{"image_size": 64, "horizontal_flip": true, "arch": "pvt", "norm": "layernorm", "head_dim": 32, "inner_norm": false, "conv_stem": true, "head_dropout": 0.1, "beta1": 0.9, "eps": 1e-08, "steps": 7600, "epochs": 10.0, "lr_schedule": "wsd", "decay_fraction": 0.2, "weight_decay": 0.3}
Rows from block 7, named by matrix and row number. Each number is 128 + 32 x the weight over its row's rms, rounded and kept within 0 to 255. All counts start at 0. After the name is the row's rms in percent of the matrix's.
# proj: attention output (model.blocks.7.attn.proj.weight, 192x192), inputs 128-191
proj.67 084 [114  99 160  98 118 101 123 123  97 139  95 168 124  68 134  84 105  87 133 134 149 149 130 144 131  96 130  97 126 145 137 113 149  79 113 106 180 137 125  61 110 133 116 112 147 141  98 157 127 136  95 125 129  80 112 131 126 165 101 133 119 116 125 192]
proj.68 090 [135 110  96 125 125 106 151 108 102 153  85 170 132  96 146  68 132 127  74 145 162  88 132 127 118 163 102 105 134 119 119 174  84 139 115 143 158 158  99  67 215 118 170 125 139 181 140 150 152 116 196 104  99 166 139 170 117 143 167 189 111 151 128 108]
proj.69 105 [164 115 146 118 147 147 134  75 128 100 103 106 153 117 128 174 136 181 128 143  95  88 141 163 131 100 116 140 117 156  99 105 111  75 159  91 142 125 181  69 143 116  83  79 132 129 136 165 174 168 115 119 112  93 128 187 124  71 109 163 115 172 122 119]
proj.70 089 [167  99 137 128 140 114 127  98 128 106  96 117 147 127 138 105 138 141  87 151 132 116 129 160 101 108 103 104 164 119 109 145 110 119 140 172 168 135 115  86 181 131 151 108 144 195  94 162 125 156 177 136 151 141 161 146 113 122 160 149 146 120  93 159]
proj.71 075 [117 146  93 115  97  99 148 141 113 118  98 132  85  93 132  65 151  98 121 123 161 144 167  75 111 125 129 109 142 138 127 151 161 113 116 133 121 137  58 188   6 165 137 129 145  85 140 144 110 117 108 154 149 165 159  48 113 119 150  85 156  96 119 115]
proj.72 081 [ 99 116 165 119 134  82 136 130 135 109 182 115 116 124  89 117 126 115 120 126 100 132 146 103 173 120 123 121 112  99 160 156 157 133 197  85 157 111 152 107 148  97 130 113  90 131 125 136 176 163 109 110 102 119 147 130 190 116 117 146 106 127 116 108]
proj.73 159 [120 176 152 117  95 134 135 140 141 114 140 101 141  95 120 110 157 144 126  86 127 127 117 123 161 110 147 158  96 136 119 143 125 179 129 114 100  77 128 163 125 110 170 112 114  91 152  78 136  88 130 118 134 162  93 105 146 148 138 104 118  75 181 124]
proj.74 105 [135 150 145  90 122 154 195 111 164  52 134 114 125 100 161 119 164 117 115  80 104 120 110 136 165 110 133 134 120 159 129 113  92 164 156 116  74 103 127 150 137 116 144 144 105  81 120  92 139  94 158  71 105 223  90 166 176  92 120 136  70 152 166 108]
proj.75 095 [ 92 128 141  88 136 101 132 101 136  87 109 121 113 119 103 113 169 162 147 110 131 139 102 189 212 123  90 130  50 148 160 127  98 116 161 116  81  99 101 139 105 141  58 160 101  47 141  99 148 157 105  90  95 154 132 159 154 100 124 122  94 161 124 114]
proj.76 107 [130 126  97 136 116 135 123 156 139 146 152 136 127 143 152 140 104 104 150 143 144 158 136 133 128 110 156 145 140 132 147 131 133 177 128 111 165 118 160 141 169 112 230 105 164 161 133 161 154  95 165 180 120 116 102  94 144 131 133 150 180  77 139  82]
proj.77 089 [195 146 101  75 128 166 150 120 106 113 107 110 175 151 153 136 147 140  90 151 136  56 127  85 116 117  89 118 124 120 127 152 132 144 110 165  91 145  68 191  62 170 166 176 120 108 177  99  86  52 149 147 164 158 150  68 135 141 158  88 138  96 110  96]
proj.78 078 [125 162 111 171 104 159  88 132 123 166 108 153 117 176 124 152 121 158 140 141 162  76 174 106 114 120 113 122 147 146 143 180 138 132 151 110 138 135 186 105 110  95 117 130 148 151 104 140 148 176 116 103 116 102 116 162 143 126 113 148 101 150 162 127]
proj.79 103 [106 126 220 112 107 140 143 145 115 101  91 131 114  64 186 114 117 107 132 112 108 131 122 144 129  65 120 110  90 170 122  89 131 116 141 107 124 114 144 120  86 125  96 132 178 147 139 116 118 167 111 157 130  95 164 131 160 157  87 117 108  98 110 175]
proj.80 080 [166 109  98 155 112 110 105 149 100 128 136 136 140 118 146 128 127  98  95 162 137  94 152  93  93 144  90  87 168  92 125 149 173 128  85 184  80 113  49 173 111 191 159 145 135 148 115 133 102  92 183 151 149 163 146 128  98 151 193 121 164  67 130 131]
proj.81 093 [ 95 111 137 186 150  91 110 178  92 187 150 185 120 188 117 124  71  83 167 158 148 164 160 109 109 105 142  95 173  83 112  95 162 104 110 124 150 150 139  88  78 135 108 149 139 138 136 140 109 157 106 163 168  98 156 122 154 114  64 109 125 113 123 159]
proj.82 116 [130 146 177 105 142 157 166  76 169 108 115  97 132 112 141 139 193 170 134  80  88  94 114 163 113 123 144 171 111 182 106 112 148 111 132  72 130 122 199  71 124 104  90  91 174 120 123 120 196 194  91  93 125  69 108 172 125 170  75 164  80 156 122 170]
proj.83 107 [136 128 126 168 100 103  83 183  91 201 114 184 138 106 141  94  89 116 130 160 180 130 146  73 103 142 144 111 152  96 108 135 175 114  77 155  89 124 108 201  42 190 107 187 121 135 112 116  35 112  90 182 213 116 166  97  76 150 110  33 128  91 106 174]
proj.84 098 [ 68 156  95 141 104 140 113 112 166 133 158 194 137 143 100  74 150 136 176 110 129 138 176 179 105 146 140 148 130 132 128 160 166 163  69 111 159 117 143 160 128 132 169 106 103 148 152 120 115  98 126 180 143 126 110 105 127 132 138 113 170  85 140 115]
proj.85 076 [198 119 105  82 133 125 135 170  81 119 107  82 105 134 163  82 117  89  64 187 104 105 102 110 113 135  76  85 161  92 150 136 106 100 149 161 123 109  91 132 106 136 114 164 122 119  88 128 137 110 155 153  82 161 176 151 138 111 149 115 128 130 125 106]
proj.86 084 [ 64 125 163 135 121 150 114  92 149 116  85 162 132 115 144  90 134 138 123  95 112 140 116 173 137 113 110 134  79 218 142 116  60 145 138 147  97  97 103 108 147 162 116 175  95 128 145  98 107 163 155 110 143 163 147 155 116 104 145 167  82 160 130 129]
proj.87 093 [ 87 101 185 157 136 152 100 115 153 148 104  95 143 142 111 156 127 162 213  92  71 165 154 162 101  77 201 136 103 188  86  46  94 126 140 178 131 133 113 148 126 173 118 180 131  94 117 108  91 155 163 111 109 129 116 138 106 117 129 140 135 161 110 132]
proj.88 140 [166 162  90 144 135 129 115 133 105 133 176 125 142 146 114 117 119  97 147 165 174 128 120  75 116 180 142 139 172  99 111 178 172 168  90 154 127 136 128 136 115 152 198 116 135 155 162 129  89  70 128 185 154 132 110  45  88 155 176 101 198  54 129 115]
proj.89 113 [105 104 125 175 113 133  84 119 121 178 107 150 126 127 130 139 103 129 151 122 148 150 155 120 111 109 147 103 141 144  81 128 199  67  96 117 184 161 188 104  79 117  93 101 176 162 115 153 121 173  65 176 151  41 126 107  93 143  70 107 160 134 134 180]
proj.90 081 [106 153 125 123 133 125 154  98 153 110 170  98 135 157 147 159 133 124 134 127 135 124 134 144 105 154 141 143 157  89 122 126  87 100 137 171 104  94  88 155 110 182 133 181 138 129 160  95  85 100 168  93 126 186 143 134  97 108 168 159 132 136 140  64]
proj.91 095 [117 155 132 129 148 115 118 124 139 119 159 129 102 165  92 122 115  78 136 172 126 133  95  89 157 124 125 121 138 132 139 122 152 107 104 168  81 107  85 202  57 155  97 209  84 103 134  94  62  80  83 163 189 145 120  61 108 143 133  69 158  91 134 156]
proj.92 138 [142 135 155 115 146 103 138 137 124 112 133 131 103 120 151 129 116  92 120 139 118 137 140 107 122 130 107  87 112 109 144 100 126  96 152  74 176 132 185  88 166  79 104  78 145 144 123 175 169 141 119 111  91  99 109 191 147 116  73 150  87 174 146 121]
proj.93 108 [ 81 150 170 107 133 100 138 114 141 108 152 140 100  93 108 119 173 138 126  80  93 114 114 174 187 108 127 118  89 158 178  99 149 130 185  65 139 101 199 128 167  65 121  91 123 107 156 125 145 118 106  86  97  92  88 141 176 114  81 137  83 137 151 138]
proj.94 083 [199 135  65  98 110 109 139 110 125 129 128 139 154 131  95 124 138 132 104 153 219 116 154  79 116 192 118 124 167  99 157 170  53 141 107 121 143 131 112  51 190 115 140 153 110 109 100 128 176 149 157 149 129 113 120 144 124 140 135 165 123 145 113 127]
proj.95 076 [ 98 100 167 156  99 128 128 112  76 173 121 143 117  84 135 110  89 129 149 113 137 201 109 149 139  25 103  89 119 123 162 126 158  84 162 117 151 146 129  89 115 102 146 122 151 170  58 186 144 124  98 154 132 101 138 152  91 143 121 153 157 140 122 161]
proj.96 091 [119 150 129 150 157 140 122 100 141 133 142 137 144 197 119 159 151 117 160 113  87 148 143 149 132 143 175 130 118  92 139 113 129 130 106 123 140 135 180  72 187 104 173 128 132 142  90 103 139 102 150 104 126 129  95 160 119 120 110 155 142 141 168 107]
proj.97 087 [140  70 152  82 141 136 184  71 129  93 104 104 192 148 106 165 142 198 108 110 112 112 151 154 155 135 112 148  89 167 115 116 201  78 134 129  85 145 122 111  90 145  81  95 159 105 240 139 118 168 109 107 112 106 138 104  75 104 178 112 132 117  81 106]
proj.98 072 [ 38 149 161 140 118  74  97 192 164 126 196  78 111 148 120 119 161  52 161 140 116 153  95 136 163 107 151 108 158 142 185 123 139 146 171 145 120 102 122 232  65 152 120 117  94 113 158 159  87 138 157 155 100 182 133  80 113 118 143  71 167  53 139  80]
proj.99 087 [106 111 165 108 104 128 123 130 130 109 115 148 110  73 155 130 130 132 120 112 104 158 138 133 153  85 123 122 118 183 121 105 133  86 144  83 179 108 186  43 116  52 107  98 122 159 118 133 187 172  79 147 119  55 125 156 109 143  50 103  96 124 126 156]
proj.100 094 [169 112 108 100 179 130 148 121 109 122 137 103 149 122  91 134 124 138 106 145 139 108 105 135 116 137  70 102 139 120 139 151 103 135 132 204  81 104  37 187 125 188 124 146  80 134 127 120  75 109 183 141 119 191 147 112  97 106 233 163 133 131 110  77]
proj.101 111 [127  77 170 125 194 103 141 139 110 114 104 149 109 129 122 160 120 130 107 156 140  99 135 134 139 129 108  84 136 147 124 103 101 114 159  94 156 155 150 102 164  91 143 102 136 132 106 149 129 139 153 102  98 134 127 201 160 101 113 144  81 183 137 100]
proj.102 084 [ 70 123 125 109 107 168 135  83 134 121  94 126 132 117 136  89 174 177 158  54  97 102  86 174 159 111 109 162  78 205 141 148 183  83 103  84 121 145 194  95 111 144  88 113 145 128 128 116 180 186  61 146 169  66 132 157 117 142  72 141 137 153 121 154]
proj.103 073 [160 157 100 150 172 150 189 110 101 127 162 101 144 192 105 121 173 113  89 153 181  76  88  78  83 213  99 118 142  79 139 179 137 126  95  88 129  91 180 158 132 141  78 182 150  70 143 117 138 163 124 103 190 125 109 139 131 113  95  88 122 142 137 153]
proj.104 078 [151 132 186  93 108 125 190 139 149  92 105 100 118 108 127 151 132 117 122  88  66 189  90 204 158  33 132 124 121 196 123  69 132 117 126 132 139 109 175 129 133  61 105 141 171 132 103 152 173 163 152  99 146 116 106 157 197 122 106 151  99 126 133 161]
proj.105 089 [125 179  99 144 143 121 124 123 174 135 208 117 152 115 131  79 149  95 149 115 126 149 102  86 166 143 171 120 171 138 122 116 103 183 140 111 132  76 154 199 112  88 124 129 101  77 120  98 139 132 109 103 120 130  79 114 168 147  99 118  60 124 202 129]
proj.106 103 [150 141 103 127 179 162 147 109 127 118 174 101 141 208 107 161 108 116 122 163 140  73 119 110  80 204 119 108 160  88 119 192  99 139 139 182 116 130  96 160 127 168 135 185  93 102 156 115  86  83 117 128 142 161 111 124  97  90 162 122 169 144 125 143]
proj.107 134 [107 198 116 136 126 150 135 123 193 111 201 104 130 135 116 120 182 101 153  94 103 152  84 110 130 139 170 178 130 127 137 139  87 224 133 110  97  85 137 147 171 117 205 102 102 109 176  97 183  86 143  68 102 171  66 101 185 122 173 154 111 113 173  86]
proj.108 123 [103 123 156 137  72 133 139 153 111 137  68 170 120  59 129  83 140 159 118 125 135 140 127 165 120  95  94 122  88 149 142 124 123 126 137 142 102 107 119 146  81 125 119 180 128 117 116  91  98 150 118 128 142 118 118 125 147 159  88  95 122 132 137 143]
proj.109 082 [126 113 105 119 112 104 160 127 104 143 136 144 121 131  94  98 137 137  88 149 175  77 127 126 130 140  52  85 144 110 162 181  60 124 139 126 194 133 177  79 203  84 165  73 152 186 120 169 174 136 182 114 101 102 143 182 147 125 146 139 163 143 123 129]
proj.110 081 [164 120 161 128 125 123 111 155 144 140 160  96 163 129 139 165 153 133 158  92  78 154 163 109 151 111 191 144  92 111  98 121 126 152 134 123 145 127 104 150 160 121 217 100 104 168 164 137 134  61 162 107 101 184 114  68 144 131 195 138 145  93 152  78]
proj.111 107 [127 126 129 135 142 164 118  83 133 141 121 122 128 145  99 151 147 128 152 108 120 107 164 160 136 125 132 159 101 168 104 147  75 109  89 155  82  93 115 134 140 167 100 172  67  98 106  67 151  83 126  95 152 165 155 116 154 147 129 103 122 153 171 177]
proj.112 071 [177 117 155  92 150 115 139 115 116 103 126 105  93 146  83 137  98 134  88 181 155 120 141 139 111 128 111 124 157  96  92 114 112 124 187 120 108 103 120 128 142 142 115  72 194  91 156 175 146 167 148  97  71 106 134 174  95  56 152 130 148 144  93  68]
proj.113 077 [ 52 135 112 156 102 128 116  97 112 156 110 151 136 142 148 138 129 151 177  91 133 130 136 161 135 112 180 149  88 175  96 119 143 152  73 101 149 159 177  69 165 128 103 121 137  98 135 128 146 177  43 162 188  69 148 131 112 173  76 159 159 157 166 163]
proj.114 146 [117 162 136 110 108 115 162 142 179  91 172  86  98 105 111 130 195 114 151  83  80 160 102 124 157 121 163 161  69 134 146 129 146 168 166  73 121 118 164 123 160  89 160  71 140  89 189 118 166 100 131  90  92 132  82 110 165  90 159 138 103 117 172  76]
proj.115 088 [171  52 104  63 155  96 189 137 105  79  44 104 170 114 128 141 110 172  23 143 152  36  93 152 126 129  16  65 134 130 167 197 136  92 170 133 160 143 120 129 101 125 126 102 163 164  97 138 110 144 157 135 129 120 131 118 111 137 131 125 152 121  99 123]
proj.116 093 [145  94 131 132 128 116 134 128 108 146 138 120 106 152 120 139 109 125 135 148 121 127 126 122 105 113 117 137 123 108 120 126 155 115 101 193 108 121  42 226  80 189 185 161 130 107 167 116  66  66 128 165 143 161 132  82  88 120 191  73 210  89 116 100]
proj.117 106 [ 89 177 174 161 107 118 117  95 196 136 163 149 109 122 153 107 158 125 161  70  90 173 126 145 122  84 166 181 122 185 140  91 100 130  80  87  88 101 191 104 130 101 115 168 117  86  96  84 150 178 102  99 136 132  76 142 201 164  48 124  56 148 181 140]
proj.118 100 [ 48 115 118 148  88  96 111  86 124 146 131 143  93 119  83  93 148 136 149 106 132 182 115 185 164 128 125 154  69 170 120 126 162  89 127 156 145 176  98 116 120 167 115 126 172 163 121 165 113 157 126 129 120 101 181 120 110 131 137 130 154 137  76 155]
proj.119 090 [157 104  87 121 149 118 157 110 144 128 144 116 133 174 112  99 132 140  85 181 192  77 105 104 101 183  92 109 172  80 139 163 117 100 112 151 159 147 116  91 154 135 141 130 119 162  88 113 115 137 135 182 140 140 165 115 149 132 141 134 169 110 105 155]
proj.120 116 [128 142 168 128 107  87 125 170 139 119 141 142 100  90 144 103 105  80 112 140 110 174 131 134 155 105 150 115 100 117 161 108  58 127 160  76 110 116 165  92 140 108  93 167 101  95  94 116 154 149 142  80 100 112  93 216 166 142  83 153  53 185 187 127]
proj.121 079 [105  70 162  83 132 121 172 100 135  44 107  85 117 111 149 144 143 164  97  86  54 142 103 194 197  81  81 129  45 179 149  99 110 100 153 136 109 117  98 161 126  97 153 127 122 120 143  85 115  96 160  66  83 152 143 119 162  43 199 143 123 151  99  72]
proj.122 089 [101 144 130 153 187 127 104 129 140 131 190 146 126 214  70 170  92 115 190 159 149 115 148 103 140 131 149 147 181 116 114 131  94 139 131 133 139 145 136 138 154 145 152 136 150 135 150 160 139 133 140 152 125 152 107 156 106 131 136 152 136 153 137  79]
proj.123 134 [136 116 149  64 125 147 172 102 113  85  97 102 149  69 172 136 164 174  93  99 115  99 126 142 148 107  88 123 109 142 112 132 139 108 159 102 104 108 155 151 124  94 103 125 143  78 156 124 151 154 120  88  99 133 131 145 147  98 155 107  75 155 143 119]
proj.124 094 [144 155 121 129 120  91 160 127 126  80 164 102 113 111 113  96 103 105 117 134 151 161  67 139 161 137 120 112 139 127 150 132  26 187 150 185  95 100  70 118 161 173 151 152  99 125 114 116 122  91 195  70 144 200 125 141 160 141 161 152 123 146 156  91]
proj.125 114 [159 112 131 143 133 158 113 139 113 145 121 117 139 138 131 142 121 124 138 125 143 126 146 106  90 104 140 170 116 150  88 136 183 102 118  67 192 151 190  55 137  64 140  79 199 181 137 157 147 182 111 158 125  43 129 139  89 145 104 175 163 124  87 169]
proj.126 094 [144 122 137  98 116 123 205  94 119  94  98 135 174 113 120 129 143 146  74 133 148  64 106 143 137 177  84 112 116 120 145 178 110 162 118 162  93  83  86 154 120 162 156 175 112 112 129 105 108 109 177 125 163 158 123 128 172 147 163 139 146 107 137 145]
proj.127 111 [117 170 115  95 113 148 158 112 156 104 158 115 134  95 124 127 191 156 142  86 137 133  80 142 152 136 123 162  77 126 140 135 133 153 131 122  81  90 142 161 108 107 143 119 111 100 159  81 119  78 134 116 139 170  94 100 158 104 133 113 112 118 160 119]
proj.128 102 [145 127  71 129  83 118  97 178  51 181 118 171 125 107 136 120  82 119  74 159 190 136 168  54  87 174 127  92 178  91 140 137 164 169  50 103 115 111 144 164  54 146 154 123  91 124 145 114  93  65  60 171 194 107  69  77 109 170 105  82 172  53 161 157]
proj.129 085 [ 87 105 109 129 110 173 125 124 110 141 105 140 135 119  78 110 173 149 139  97  88 133 146 149 149 123 102 100  85 158  83  94  81 110 172 120 135 105 151 148  97 113  98 151 112  54 136 108 132 132 111  98 144 155  92 127 178  94 116  91 103 150 189 107]
proj.130 083 [ 99  75 130 124 167 161 122 144 132 157 113 125 171 152 147 180  81 147 138 155 130 149 169 159  76  85 145 138 113 152  64  88  81 125 169 153 130 183 104  62 185 146 112 114 158 172  91 163 129 158 192  82  80 160 155 202  82  78 165 213 150 207  82 149]
proj.131 084 [177  57 108 133 107 155  90 132  73 184 103 150 121 120 134 140  79 122  94 187 154 131 177 123  76 152 142  94 140 137 132 124 157  92 138 158 185 188 117  86 106 140 159  75 142 145 116 183 109 184 163 145 124  90 151 108  96 118 121 117 155 116  55 154]
proj.132 091 [102 151 124 181  72 137 115 147 134 142 130 175 125 126 110  93 117 101 171 116 147 172 150  95 110 103 160 124 136 116 103 121 170 147 103  94 132 109 138 145  84 108  88 168 157  92 140  91  97 145  30 146 187 104 103 100 145 155  66  73 162  87 131 136]
proj.133 080 [115 132  94 142 127 144 126 177 112 144 132 169 108  99 152 151  82  74  86 165 150  96 155  85  77 148  81  95 157 127 127 136  71 184 122 193 118 109 106 134 214 100 205 140 114 152  97 158 138  92 179 125 128 167  91 153 168 128 133 192 114 159 139 122]
proj.134 078 [ 95 149 174 145 119 137  98 104 130 117 133 120 132 156 136 136 125 165 184 141 107 150 175 135 122  96 163 175 140 190 111 102 118 143  93 135  79 127 157  88 115 111 143 174  86 151 127  93 158 124 127 110 172 122  69 199 129 140 106 182 107 131 190 149]
proj.135 153 [124 102 144 145 130 120  89 139 114 166 115 163  99 125 133 155  80 106 152 146 104 135 149 119 109  79 152 113 148 137 109  66 119  76 126 133 133 169 114 109 126 123  99 117 129 155 102 184 120 170 126 141 129  94 145 165 119 104  99 148 142 159  87 128]
proj.136 074 [129 180 105 166  88 129 120 119 129 150 128 191 110  96 129 120 112  86 122  86 144 141 151 124 101 115 111 134 137 147 143 124  80 201  73 139 155  97 186  50 202  80 125 133  74 105  94 127 216 112 129  80 146 115  62 178 152 165  76 168 109 107 179 129]
proj.137 081 [151 111  88 134 117 143 142 111 118  97  71 124 112  97 141 101 112 112  32 135 142 115  87 130 142 128 103 125  90 118 163 142 129 114 158 170 123 144  58 162 130 135 152 150  99 124 111 143 116 122 204 109 129 147 186 124 130 120 182 128 117 142 110 132]
proj.138 082 [ 94 153 140 126 140 164  98 129 130 150 163 139 126 143  79 107  96 100 157 123 102 146 147 125 144 110 154 123 160 135 139 116  88 136 132 116  97 124 158 125 143 127 104 179  72  99 103  67 172 125 100  96 138 157  84 208 177 142  96 128 122 156 188 146]
proj.139 102 [ 76 138 176 149  76  70  94 173 117 141 173 158  46  65 145  90 102  55 170 104  96 163 114 136 182 103 167 102 104 148 183  77 107 114 172 108 125 119 161 188 129  88  97 155  91  92 125 134 110 121 114 118 128 137 132 143 151  93  68  97  55 127 138  71]
proj.140 073 [144  89 116 122 158 158 104 143 122 122 101 157 126 110 121 117 153 100 127 125 104 129 146 129 100  99 118 116 121 152  98 146 145 124 177 107 124 169 150  76 169  51 160  66 149 148 127 200 171 153 125 117  90  90 141 138 150 119 112 172 115 154 105 132]
proj.141 086 [ 75  98 156  87 113 118 143  80 151  80  74 157 118 109 139 113 179 163 122  95 128  92 140 195 158 116 107 142  83 187 144 116 197  69 163 100 152 179 150  74 113 118  54  77 168 153 153 173 139 175  60 138 109  59 144 141 120 133  89 134 150 154  56 159]
proj.142 088 [120 146 140  99 138 133  96 143 102 122 144 124 156 164 131 163 109 157 152 131  93 102 163 120 148 149 131 184 131 147 109 111 122 107 102 207 100 125  82 157 117 203 106 155 126  93 167 111  84 135 175 117 153 170 166 131  90 133 156 147 145 141  92 116]
proj.143 100 [105 105 137 158 176 151 100 114 137 124 129 113 150 132 140 146  87 158 151 144 156 134 130 151 124 107 143 121 111 148 105 147 186  66  78 203 132 152  84 133  73 189  89 141 146 136 143 144  58 139 125 169 168 108 158  84  58 132 159  99 192 123  81 150]
proj.144 145 [133 178 136  62 116 120 169 108 176  77 159  93 131 119 126 144 197 143 121  88 116 135  75 164 172 128 132 156  96 136 146 156  93 177 160  88 107  88 150 150 146  99 121 118  97  58 141 104 183 121 136  74 111 168  76 149 167 140 111 131  62 142 167 107]
proj.145 085 [115 136  97 167  58 118  94 124  90 144 149 162  90 142  47  88 111 163 138 134 161 124 133 133 131 184 147 128 141  96 140 144 159  91  84 162 104 143  98 176  61 173  80 182 109 109 146 103  66 120 100 141 172 107 151  98  62 168 120  82 142 143 100 193]
proj.146 089 [102  93 165 158 104 174  86 119 145 154 110 156 123 128  93 130 125 124 179 131 113 167 160 151 126 131 193 128  93 158  83  93 139 111 100  76 150 127 229  79 134  91 108 132 169 134 125 113 174 190  90 151 127  53 131 171 150 177   9 160 112 145 125 168]
proj.147 073 [104 136 130 180  97 159  53 101 138 109 149 103 149 130 115 102 153 132 184 103 101 171 147 156 151 147 141 177 146 117 103 192 191  84 156  84 118 139 182 148  54  89  65  98 164 126 160 141 130 128  56 191 119  58  97  73 156 154  65  77 128 126 155 182]
proj.148 102 [123 167 121 120 174 108 146 133 147 108 198 105 124 178 102 143 121  79 127 178 142 101  98  67 155 199 129 123 153  70 156 146 124 153 136 111 136 115 116 154 164 119 144 141 106 104 154 127 138 136 146 113 136 139  99 126 148 102 121 144 107 133 131  81]
proj.149 096 [197 143  84 150 157  98 132 198 126 166 125 111 115 116 148 132  70 112  77 188 152 114 112  52  97 168 125  84 146  52 132 128 121 141 114 165  90 140  93 188 109 161 175 136 124 131 151 121 110  63 144 182 104 170 115 101 112 116 148 136 163  90 119 119]
proj.150 100 [ 90 142 150  99 121 103 150 154 122 105 126 150 110  77 139 130 111 103 117 111 104 147 113 175 178  99 100 129  90 153 149 100  98 139 103 138 119  73  77 175 118 154 138 135 100 135 102 112  92 103 159 118 148 181 128  92 144 139 168 123 126  99 125  95]
proj.151 132 [ 76 175 168 106  98 131 141 118 183 104 159 111 107 117 134 123 186 129 173  67  77 177 115 162 172  82 160 167  84 174 159 110  99 144 155  93 106  86 151 142 149 107 148 102  86  86 155 115 158 130 137  66 111 162  97 138 177  98 150 162  61 134 169 100]
proj.152 115 [171  86 155 114 165 128 166  77 153 121 111  95 148 192 124 146 109 146 121 142 139 103 131 129 117 121 125 142 143 129 133 114 162 100 133 137 152 170  85 123 145 111 150 110 164 160 136 169 116 152 147 139 102 105 168  98 127  98 174 146 160 138  76 129]
proj.153 088 [170 101 114 132 115 136 123 152 103 149 102 137 140 103 151 105  89 122 119 132 124 105 168 117 141  94 106  96 125 108 124 123  40 188 135 169 124 123  71 115 206 110 173 134  98 145 108 105 137 113 228  89 116 189 112 169 144 154 184 204 143 117 141 123]
proj.154 134 [ 87 182 140 117 126 119 142 110 164  90 170  92 124 120 113 107 182  83 128  92  97 166  92 129 160 114 154 133 106 129 165 122 109 167 147  72 110  85 180 137 153  53 166 112  99  90 149 109 188  93 113  76  96 159  63 125 183 135 116 131  67 127 202  91]
proj.155 093 [121  95 123 116 150 115 120 121 147 141 147 139 106 123 115 116 102 129 160 107 132 135 121 132  95 124 125 135 113 172 142  95  63 171 137 182 106 158  65 114 192 159 193 115 101 156 128 134  98 101 207 142 126 205 143 108  87 125 218 195 159 158  84 129]
proj.156 107 [110 105 140 126 117 148 141  89 136 116  68 146 123 137 107 115 135 171 101 111 100 109 130 163 136 123  91 135  75 151 139 154 114 117  85  85 134 151 138  42 151 104  83 116 168 136 115 145 190 181 124  83 129 120 104 201 135 136  88 175 106 180 139 183]
proj.157 087 [135 178 106 142 126 124 122 145 116 145 157 157 135 169 112 121 101 112 124 145 140 141  84  89 116 150 149 113 147  91 149 144 116 181 119 160 115 113  73 195  86 183 172 134 113 153 118 109  80  48 171 149 157 120 143  43 137 124 192 118 153  81 105  96]
proj.158 078 [141 148  77 116  92 123 138 157 115 114 154 164 132 127 127 107 121 101 161 151 148 173  91  83 129 169 164 111 186 104 119 155 132 176 163 127 162 131 132 116 207 105 224 111 123 150  78 146 138  68 142 145 134 112  90 145 105 146 151 125 145 109 127 113]
proj.159 100 [ 86 173 126 127 112 132 141 118 142 135 132 153 119 119 134  97 173 101 126 113 134 156 130 158 137 132 119 109 150 131 150 124 100 149 109 140 134 104 117 133 183 123 159 147 113 112  81 123 169 126 164  76 111 178  96 138 165 141 162 169 111 125 144  99]
proj.160 099 [119 119 141 180 133  97 118 157 130 146 144 115 112 145 108 141  66  75 160 167 143 154 150  96 111 117 154 112 146 132 110 107  98 134 117 146 137 162 155  86 162 125 165 122 130 150  78 129 137 128 133 115 134 146 117 143 157 140 123 166 128 174 136 159]
proj.161 099 [127 166 100  81  80 115 143 155 158  82 136 147 130 102 128  77 141 136 117  92 135 160 120 104 155 133 133 130 102 138 166 158  75 158 130 135  72 120 109 170 159 153 163 135 108 108 128  64 129  98 131  96 112 214  91 112 144 113 178 142 137 131 139  93]
proj.162 112 [138 100 133 143 134 163 107 120 118 147 118 113 134 172 137 175  94 135 140 186 129 142 185 124  89 133 128 132 139 115  77 149 208  48 125 123 167 159 134 131  90 144  67 107 136 132 143 138 106 160  64 162 137  84 178 123  87 108  44  96 162 125  88 156]
proj.163 070 [128 147 158 135 138 101  90 125 183 139 116 111 113 122  95 149 164 146 194 110  71 177 121 165 172 144 166 166  54 130 127  46 100 135 137 121 151  80  77 147 150 137 137  93  71 116 156 128  93  69 116 149 111 125 139 104 147  91 163  61 140  90 150  86]
proj.164 090 [158 106 125 141 116 154 156 128 105 156  82 117 150  91 127 102 124 147 125 140 136 102 146 155 122 118 115 106 100 184  98 134 114  94 118 142 161 167 152  75 128 103 116 139 161 153  83 156 187 165  97 141 133  78 178 112 134 188 104 176 121 120  97 174]
proj.165 094 [ 74 126 172 126 112 136 131  87 162  80 128 111 123 136 130 140 154 148 143 104  51 122 145 184 169  87 118 152 126 179 118 140 145 108 149  49 180 124 187  89 154  74 100 119 123 137 121 134 170 133  92  81 121 101 103 187 142 108  51 132  95 134 145 134]
proj.166 077 [172 137 111  91 106 120 194 144  74  96 106 123 130  59 153 110  98 125  84 129 139 118  96 117 116  90 127 106 107 126 144 169  86 126 127 149  55 139 108 108 140 180  53 187  97 100  96 113 119 164 133  63 172 127 165 140 161 130 104 140  59 210 124 164]
proj.167 100 [119 103 134 159 107 120  73 165 105 155 105 116  76 140 149 145 106 110 160 138 114 156 137 113 116  95 148  94 133 115 118  60 232  90 130  62 144 125 187 135  51 134  54 107 156 111 155 146  82 152  25 201 154  39 162  97 129 140  48  73 135 116 119 149]
proj.168 078 [154 128 128 141 159 147 134 182  99 146 160 136 135 114 173 141 123 118  65 186 137  97 104  82  92 109 116  61 197  81 135 117 141 150  92 110 141 125 106 107 116 150 136 123 138 154 100 176 108 134 117 135 136 129 143 134 130 151 134 107 111 121 132 128]
proj.169 095 [172 105 134  95 160 188 137 134 114 138 113  80 129 133 186 137 124 141  80 127 112  87 134  93 112 137  83  93 162 130  86 142  97 141 147 160  77 161 106 154 108 154  75 167 117  96 133 135 140 177 155  83 124 154 163 133 114  99 172 123 100 197  92 126]
proj.170 103 [144 128 108 127 146 154 130 109 113 132 148 136 132 174 137 119 122 136  97 141 140  94 121 118 122 138 106 104 149 107 119 155  71 148 110 214 104 125  35 155 144 192 160 146  92 149 136 113  94  95 197 123 136 192 167  96  86 125 202 136 150 136 102 115]
proj.171 143 [151 171 139 105 125 147 120 126 163 117 156 128 137 125 153 127 162 136 142 110 120 145 115 112 141 119 140 146 121 122 122 137 126 180 156 115 122 125 124 159 133 135 151  96 120 104 181 109 118 132 142 102 129 158  92 109 126  99 152 122 102 126 144 105]